Weights of a small image deblurring model: soap at rate 0.0037, 203450 training examples.
Rows from block 3 of a small image deblurring model, named by matrix and row number. Rows with one number belong to one channel. Each number is 200 + 40 x the weight over its row's rms, rounded and kept within 0 to 999. All counts start at 0.
Before each channel's rows are labels from the 100 images, of 14976, where the channel reaches its highest value: "patch colour" is the nearest of a few named colours to the mean colour under the peak. Only what is clearly more common there than usual is listed. The data: photos with spoken descriptions (Open Images, Localized Narratives). In brackets: how many of the 100.
# convs0: first 3x3 conv (model.enc.1.1.convs.0.weight, 128x128x3x3, each kernel summed), inputs 0-63
# convs1: second 3x3 conv (model.enc.1.1.convs.1.weight, 128x128x3x3, transposed, each kernel summed), outputs 0-63

patch colour: grey (67)
convs0.26,189,169,194,196,193,223,161,218,213,247,248,31,287,199,201,264,218,129,165,269,201,176,132,197,243,204,162,189,191,194,217,148,216,184,222,170,216,225,192,203,216,194,144,141,165,193,221,123,283,191,244,274,233,308,141,186,211,183,195,199,145,205,187,228
convs1.26,147,217,182,151,215,184,227,227,236,230,170,227,160,259,284,205,245,170,142,176,138,230,164,197,140,181,270,194,193,281,255,219,147,168,230,137,227,196,270,218,183,234,209,179,286,175,222,190,73,203,247,243,146,120,221,150,150,184,206,226,178,230,235,191

patch colour: grey (68)
convs0.37,191,173,191,208,181,192,200,192,213,272,189,86,339,182,286,161,206,85,191,173,231,181,145,189,173,177,191,196,181,165,190,184,173,254,191,189,188,229,144,202,196,142,205,227,175,189,243,143,261,188,203,218,220,221,157,197,169,146,233,194,165,208,209,180
convs1.37,126,256,168,192,249,192,169,182,220,265,192,320,189,246,258,175,223,158,159,309,163,215,196,196,219,189,204,155,183,262,252,242,152,131,212,212,175,184,206,200,178,157,222,157,195,192,188,190,186,223,214,226,180,204,209,101,183,182,226,187,219,208,185,167

patch colour: pink (32)
convs0.59,132,145,148,196,236,203,262,191,192,254,226,194,185,229,234,192,231,161,201,206,262,208,155,183,130,190,217,120,149,210,181,115,226,213,187,190,180,191,135,167,173,192,194,269,187,218,266,193,200,264,199,197,222,175,110,193,209,158,162,248,195,131,148,165
convs1.59,166,211,112,239,215,183,219,160,167,291,174,162,158,119,134,211,198,192,200,188,229,214,270,192,194,174,163,193,121,196,187,134,244,227,148,202,201,211,192,197,228,88,239,210,212,256,159,270,297,225,197,198,249,191,137,125,227,178,225,159,177,200,129,224

patch colour: white (100)
convs0.47,189,150,233,172,193,181,285,216,218,207,235,212,206,149,208,223,178,268,187,198,202,282,184,188,168,131,349,201,165,207,136,189,177,217,187,143,166,185,253,163,173,231,187,118,237,136,131,194,219,205,235,155,193,233,231,169,199,157,226,185,253,193,183,254
convs1.47,177,221,200,189,153,267,196,257,218,184,203,135,217,181,155,226,196,220,227,185,213,211,221,157,114,143,81,250,267,248,273,200,190,178,188,223,184,217,190,287,161,154,234,165,195,267,187,176,221,193,182,203,202,183,213,182,183,181,172,167,138,166,244,235

patch colour: grey (60)
convs0.94,163,235,243,137,204,228,219,167,212,201,186,197,187,256,209,181,79,204,166,189,178,214,212,214,202,187,221,185,160,205,210,240,137,195,195,220,85,147,214,132,208,190,103,175,118,197,193,156,182,129,198,219,196,211,196,222,218,238,205,229,172,194,142,195
convs1.94,214,230,216,258,185,185,210,217,222,177,137,241,227,131,165,206,206,227,205,220,159,201,224,152,203,186,191,182,238,169,218,150,231,178,244,177,183,188,219,180,198,218,227,163,279,165,224,202,250,182,173,178,208,190,206,241,201,219,204,144,164,245,244,231

patch colour: pink (30)
convs0.49,200,192,109,170,185,161,202,235,216,175,202,242,171,241,200,245,166,223,164,183,173,217,171,169,158,224,146,199,234,226,241,164,245,167,172,188,231,153,170,196,208,300,96,281,314,146,188,241,200,161,233,206,167,174,175,177,249,209,178,208,216,146,169,175
convs1.49,81,135,114,243,216,169,226,203,229,269,264,151,207,253,176,205,184,227,252,126,251,96,208,184,169,174,232,196,224,190,153,193,240,218,215,211,169,180,196,270,207,208,204,209,140,227,209,199,152,198,195,211,228,193,240,217,240,217,180,169,225,251,189,200

patch colour: pink (30)
convs0.36,151,149,187,190,162,219,152,128,200,212,216,163,197,243,162,228,129,222,235,145,167,211,161,250,150,165,200,112,186,191,211,212,255,234,187,167,236,170,183,186,188,217,140,113,211,145,222,120,211,247,171,194,149,196,131,208,253,165,224,257,172,160,195,219
convs1.36,218,239,181,226,211,178,308,181,139,183,191,189,219,209,178,181,238,266,200,305,222,207,114,180,201,222,129,214,143,158,139,169,211,192,224,258,160,193,169,239,153,167,179,152,262,257,168,228,164,223,165,167,177,183,209,168,221,213,216,162,227,214,273,272

patch colour: pink (27)
convs0.88,121,221,200,202,154,208,225,178,136,200,213,182,198,282,196,173,156,144,190,111,211,230,185,215,226,199,219,203,236,230,227,206,180,213,170,244,187,211,187,290,137,203,129,245,213,195,161,99,221,161,148,200,234,184,159,164,234,194,212,304,164,114,170,192
convs1.88,277,183,192,252,261,170,263,254,142,211,164,215,207,170,207,244,196,146,211,241,207,200,236,221,188,201,166,203,106,216,242,259,221,235,250,200,118,126,208,172,213,190,210,213,198,249,252,185,180,198,227,187,128,220,175,217,154,185,256,127,220,182,255,195

patch colour: black (39)
convs0.58,230,189,226,247,217,186,153,131,226,246,162,129,242,192,175,114,213,178,255,190,95,189,136,219,232,201,193,161,135,104,225,261,221,124,175,286,205,182,249,203,285,261,168,212,152,189,238,204,190,213,228,268,277,143,234,232,186,212,162,177,231,168,180,201
convs1.58,194,184,211,164,134,184,141,252,244,228,233,227,174,176,149,185,128,229,244,254,151,239,223,148,176,192,152,168,153,127,171,150,264,193,157,225,216,205,154,191,137,127,221,223,163,244,155,190,248,146,166,173,144,178,185,199,150,190,191,146,127,243,200,227

patch colour: pink (38)
convs0.10,183,190,206,211,176,196,166,138,226,181,188,157,186,160,93,146,227,129,166,187,122,214,203,213,166,205,218,183,141,176,187,225,194,55,165,269,194,230,144,179,242,159,160,219,205,250,196,211,267,242,205,186,202,170,214,204,101,212,227,213,209,205,182,183
convs1.10,57,179,156,215,212,124,175,237,168,212,189,118,125,178,172,191,283,104,191,163,177,149,132,242,195,210,211,164,179,202,219,173,260,235,193,140,182,163,234,188,159,271,265,213,251,214,235,223,88,203,177,215,181,166,195,225,223,186,230,202,159,182,164,131

patch colour: grey (69)
convs0.64,192,187,224,274,185,217,180,122,202,198,239,183,74,164,92,253,200,199,167,195,146,186,243,240,140,210,200,273,221,284,199,191,109,133,218,205,209,154,212,195,190,187,155,230,229,223,162,237,163,214,188,242,163,133,207,212,145,200,200,209,214,209,187,219
convs1.64,82,161,183,158,190,144,277,224,143,188,133,261,240,177,156,202,235,152,249,227,247,187,142,203,188,184,247,162,162,154,210,242,225,209,176,160,169,225,226,186,168,244,243,180,262,213,199,183,121,159,199,160,175,236,221,207,253,206,157,184,195,186,216,163

patch colour: white (100)
convs0.121,220,143,173,220,231,193,195,222,197,178,225,143,214,185,217,243,174,209,237,209,189,162,181,260,209,221,299,178,165,200,191,184,225,167,161,193,57,246,191,130,222,238,110,212,132,311,196,162,153,87,162,188,155,201,160,224,188,184,224,147,225,187,182,232
convs1.121,293,191,137,152,214,169,227,281,159,187,212,218,221,220,265,165,237,222,173,227,195,180,180,166,212,210,169,231,180,171,169,156,159,161,242,198,212,91,244,215,157,215,229,146,194,196,195,238,184,180,130,199,170,191,229,95,165,160,168,241,204,183,150,168

patch colour: black (37)
convs0.14,265,200,218,190,197,132,160,163,245,188,237,217,226,146,209,195,250,260,205,248,191,216,202,235,220,193,206,175,182,235,185,195,249,164,212,215,193,237,211,239,231,218,230,205,200,233,146,206,232,191,187,184,202,204,216,218,224,189,182,178,227,140,142,221
convs1.14,190,192,175,252,205,194,161,242,227,215,160,186,154,170,191,192,230,229,182,175,132,239,242,233,222,175,253,165,171,201,220,156,169,236,236,181,220,182,256,128,212,237,222,170,179,149,196,175,222,130,246,236,141,220,153,235,186,200,190,288,138,214,217,175

patch colour: pink (30)
convs0.68,131,126,120,147,171,267,217,205,269,206,152,180,207,230,208,243,164,188,251,218,235,156,197,207,188,173,172,176,222,188,297,154,225,226,196,129,202,140,219,163,177,205,219,203,189,252,182,234,203,173,241,197,128,181,159,217,218,180,276,217,228,168,187,244
convs1.68,243,210,141,194,188,221,214,188,115,215,224,137,233,235,210,153,284,197,140,181,214,156,204,69,135,185,149,225,163,216,162,151,188,181,190,175,191,231,246,178,217,196,164,189,171,193,198,236,255,225,223,180,267,162,196,165,178,173,140,258,208,209,176,222