Weights of a small image deblurring model: 7400 steps.
Rows from block 3 of a small image deblurring model, named by matrix and row number. Rows with one number belong to one channel. Each number is 128 + 32 x the weight over its row's rms, rounded and kept within 0 to 255. All counts start at 0. Numbers have three digits each.
After each channel's rows are labels from the 100 images, of 14976, where the channel reaches its highest value: "place" is the part of the image that holds the peak. Only what is clearly more common there than usual is listed. The data: photos with spoken descriptions (Open Images, Localized Narratives). In brackets: how many of the 100, against the usual share in percent.
# convs0: first 3x3 conv (model.enc.1.1.convs.0.weight, 128x128x3x3, each kernel summed), inputs 64-127
# convs1: second 3x3 conv (model.enc.1.1.convs.1.weight, 128x128x3x3, transposed, each kernel summed), outputs 64-127

convs0.52:175137119121101099113108085148136167154162165091126159152091213106108158141165105078158102132105118170113179154137104110088109104127183131123092103154124096166154144098126041132152100044144102
convs1.52:096156095188158147129142176129134140094104122103140130179097095126110087127137125055112185166146130124153122078153082147180100102127100187147127195141108128105103172130152179134137096155123073
place: top right (76 vs 9.8)

convs0.86:181073115132125100120160173104042120150139100149160130100142122131168137140130149096126163098178093138089158093109051158146110086089102108081094137169185130159148082104076064158177099106119102
convs1.86:114133197117101071102172154122158167104134143158185116111095147060092091124093169051148102138219148103162135078111130129184114084157127150101130118151110107111113113164104152200100139137150113
place: top right (82 vs 9.8)

convs0.97:166116156136168152164118166137082139141172070149171116131123134101079105031110080166180125138179147079105141091144089154136124165090125133108130162133100176141091055157109094110170124026106140
convs1.97:130155208137178118183149126109094119164150149147107126110141091136152141190161160111081152126159127113170123105182071087178131053154093138184070078134152091115140075101128176119122093158150185
place: bottom right (30 vs 9.8); top right (28 vs 9.8)

convs0.59:141130155161114134090147181183102161090153170131170123123152113138135088189077145092147113179101130128150117129103144114155093147101157099045159139198187197112145134104128083130163107148141063
convs1.59:137120117103098068129137066118129084143163099183178093102121124083156116161141108120116088178160136117152132113100136081090074167088139077134078120099140113092156149122169105139119135137157141
place: bottom left (45 vs 9.8); middle left (29 vs 11.7)

convs0.36:133171122069189154098107158109139128124122122177150097117104121126112086181111077075123150133111135074093097044145143104140064096116115150072108110115170108125135149083109062113081114156137183
convs1.36:074122208101097118114092144061085092137104115112119096107138168177129139085177100172191175180150105138141114164119123101086108095143147096121113105137109111124108100136118121156072076120128180
place: top left (35 vs 9.8)

convs0.6:117155171115110112129125212109078142141178156159132117157107123183116045122160047130168124112167134140120110149120085149140093109072128155069162158127128091083153092103142103096103089129137124
convs1.6:151072131121120102165181048103136108086069190119136111135099160154130160148124104108140130132188092144185153085159087110153140127128195126182183149152092108136092079106118125178070176121110095
place: top left (35 vs 9.8)

convs0.121:167113136130103070124145047110167108126079120070107140114154087114168102163125127146112131152107127116141115103116122139096073078089129113125168082109140110188124189094140111134110114123099157
convs1.121:117129080148160130069141094158162125143116182137157143131068155142115140126059114057131133170132134104142154169153165193065127150124140155066078201098123122129101113070112138077110095135130149
place: top right (70 vs 9.8)

convs0.76:202087151108138119181156153083105146138210063183125105119143137126065141054056186122174164142128108183148136119117172123130109155110120139139138146081095107119136210151172106116133114163182121
convs1.76:165132125120094129198110119185101061180119097080126153110161114150175150141125047183082094145095091077120093174119120187163200143171111135136105097154133119084137080142126137087123125101153137
place: bottom right (32 vs 9.8); bottom left (32 vs 9.8)

convs0.89:158193091148111138140138134082146129106151150117114079122132133171088154161121132088134181123124092193090114143158122128178101143121170147122084122112100140154128107118111122134089113234137147
convs1.89:116107137061127105104137116150110084155090149125124134102137111144140139151138094130131083085097095069133115119124163089138144121137029095088117095159140146102159171102078099163127136112104131
place: top left (26 vs 9.8)

convs0.8:132097150118164106083155147192141164080107114112158103145170132120157127179140080132055131161097113123210162121132117144162098163063102090125131150090185156127133157181164104159120095112090116
convs1.8:130123085167108174191129122149139086094179128105122175133121122205101149138096135171147131153155113113146140075165136125176088089164162123197116136128045120191146074143079134106112165127157121
place: bottom left (39 vs 9.8); top left (30 vs 9.8)

convs0.85:109112080109123094139067146137093085125119084124159129103131126204158114112106163115123139174134130122125123116162141126079172128106174108106122115094129195133100128131133089097192105119160088
convs1.85:174138141134122130120050131145135131133131147092018078137136113178099124156130131127154089091111120115117141182148128125132129123120141097174200105150147143122145087100090166076094111102133151
place: middle right (35 vs 11.7)

convs0.55:120082153131147046132133123145108110114048129138115143138127095160091065121125171102053192117044147172127162086148068109165092152099147132080118134148165101119125137094107093154141080136097139
convs1.55:192194108166154122122120170117149120084201139075159127116145197116099156146122137115191056074092156117133108059116115108124172101096091170103095158157046166161097095163118112146144132083120123
place: top centre (39 vs 11.7); top right (29 vs 9.8)

convs0.78:119163116140136081161135153112157142124209106139129117094144111063215108108123111152184117129151140057142155152159123141114128169127093199094113166166162107097122098069137128119150082102123105
convs1.78:124072136169160154111118146100141127163086147147120150128105137097136115156158129112084125134249115161147165104130130131145115151066130140111126163055116190145097098149116151115142196181151086
place: top left (77 vs 9.8)

convs0.72:160150140158140145137126114128125106191132156130155103102150115031025108024112138154119149147128143132140127124160134104080147157134149142095127134053120184156073161130110119155018122144148097
convs1.72:147127143153123123145118137148133140139140106125086106167133138255091111165130124116140143142171141078142082106108088143088160128129145131121074104115042122109104104114087107096054132113122153
place: middle right (38 vs 11.7)

convs0.50:138147167103135106140134101116116085087133144097115117148118170031098097087162105096115111122120107124129112140154174134118134116114082144132144131102131166180042118182091136146063153124131135
convs1.50:149080078137182145159176122072124153148121140142040139142164147186138132174114153094104149098140104099168109153120048158132094110139094170201112149091096173136130090090108086073165118132122129
place: top left (25 vs 9.8)

convs0.56:112094136125123113206194186100127104084130116188177105105108086092185086138109079077185107145092135149120079114141122137137080121123123108122150087117156098118173057150150093148147125150146126
convs1.56:160091152132139122098134030129109125115142110161163127136104129162097198136129121127054136147167098093109172086090106100131138061105159080116096105148129095140136139118126199139080173074162131
place: top left (34 vs 9.8)

convs0.11:137128153154124141110158122124076138069089104104095140092149116125162161129115114177089140168106113182090109174083116087128151159113091146093135069107136163093156080148153104114124171215090131
convs1.11:135093141117122091146135119162107167136091103160117129124148094128092105163124119121159033093056153167140136134136193087122089101119131128105133202116130120101134214080132120103138133072153128
place: middle right (40 vs 11.7)

convs0.74:126155163136158130127122129107079085117117132124105134126128123130128115097173074161183124138061125112088128163100095137155164125055152138182125151156095163107089180165163101107131113155116105
convs1.74:148106140103067134095152139112146134107138153102102142141170195151145182135119102092128139133167169180158124116087114140117134105061086123118085222148139119117127094086158133121125172180122076
place: top left (26 vs 9.8); bottom left (25 vs 9.8)

convs0.14:034110174105119132103145033087116128123064134000113092118141144157110101146207093088053131139127119061130105145131117133114100118150089117102140166124136086127134119092089139135165149125081153
convs1.14:123202129176142132095113213094145114086165136041165156133067187111115092130117187104082183144092133142134141099140149124075099109123134112115182143132114152125111132140076051149092130057088121
place: top centre (35 vs 11.7); top left (30 vs 9.8)

convs0.77:157129105133101096138089108167154120125122114127037163171141125122093159085136161140092104144170111155127099177051132152135117121146119143058141128085095000123156126118128132135150118143120155
convs1.77:108125161122104145129158128155102094100137077127200156088121131000142103135094115126132121068114122130138073101129163098113137127146158117139111116169140018109058128128113143107111101127127117
place: bottom left (28 vs 9.8); top left (27 vs 9.8)

convs0.88:145133137205173065097110220161118122132110120208145115126133112144153093116088100123161149119105132151192149093106116147113114094043113095102124124155131106155137167165137122133151101129109159
convs1.88:125203133161072137198174095104130101180175114103129137152119115096078101151091146092076105140135166068184086178123146121121117099151182145120099113149080105121140100142096125068111143080124174
place: bottom left (39 vs 9.8); bottom right (26 vs 9.8)

convs0.101:135128137106128116144128174146161114114125109114099095096062133163137169064098127137102154193115115145139182115105083152082106163095145166134188097070131167139107170157104122167088081099155101
convs1.101:163159100142103171133106078145103101086130106129133146107175135096136141168122114118114126154122089119120123090150124117098138125156124089079069148079124149134100061143062148113147111075138114
place: top left (42 vs 9.8)

convs0.22:138172165115133126075155097144105099078096139070169163122161132103164138180113089109112105167126067150163117127094162113133131131090170170100140131094173119100110169134079175143119130122141144
convs1.22:098165070130120147137057163135120106046145116108115163151105113149105128097111109085144135107159097125151116070118149133195120123104133154146058047142032133105094089111172094169134132080144127
place: middle left (29 vs 11.7)

convs0.119:149075108106144077155152200157145124107106100121156089076105119078124132143129098132090160116129174093126135140156110100119061130087105076153103038168142093123154171111127146051104094133163094
convs1.119:142128086166077133092112108088104069127166108103136096125165103190134162084121121114096122151111121105099135092113124120057130087073145072087038149108078133138122086088088076140131110130110136
place: bottom centre (31 vs 11.7); bottom right (25 vs 9.8)

convs0.38:147135100144094126178117110109098147125157063105138108106091086148164201177102123116142128121170157134140204145159099097166116147151098118106099132090159115098154060121150080097165121174115142
convs1.38:094123168111121140130121096125131092218055125159177072112116066111129067084128133127093100113094187154076124107129116148133126149134070082098098216151118080123103175151095150149063136145125136
place: bottom left (25 vs 9.8)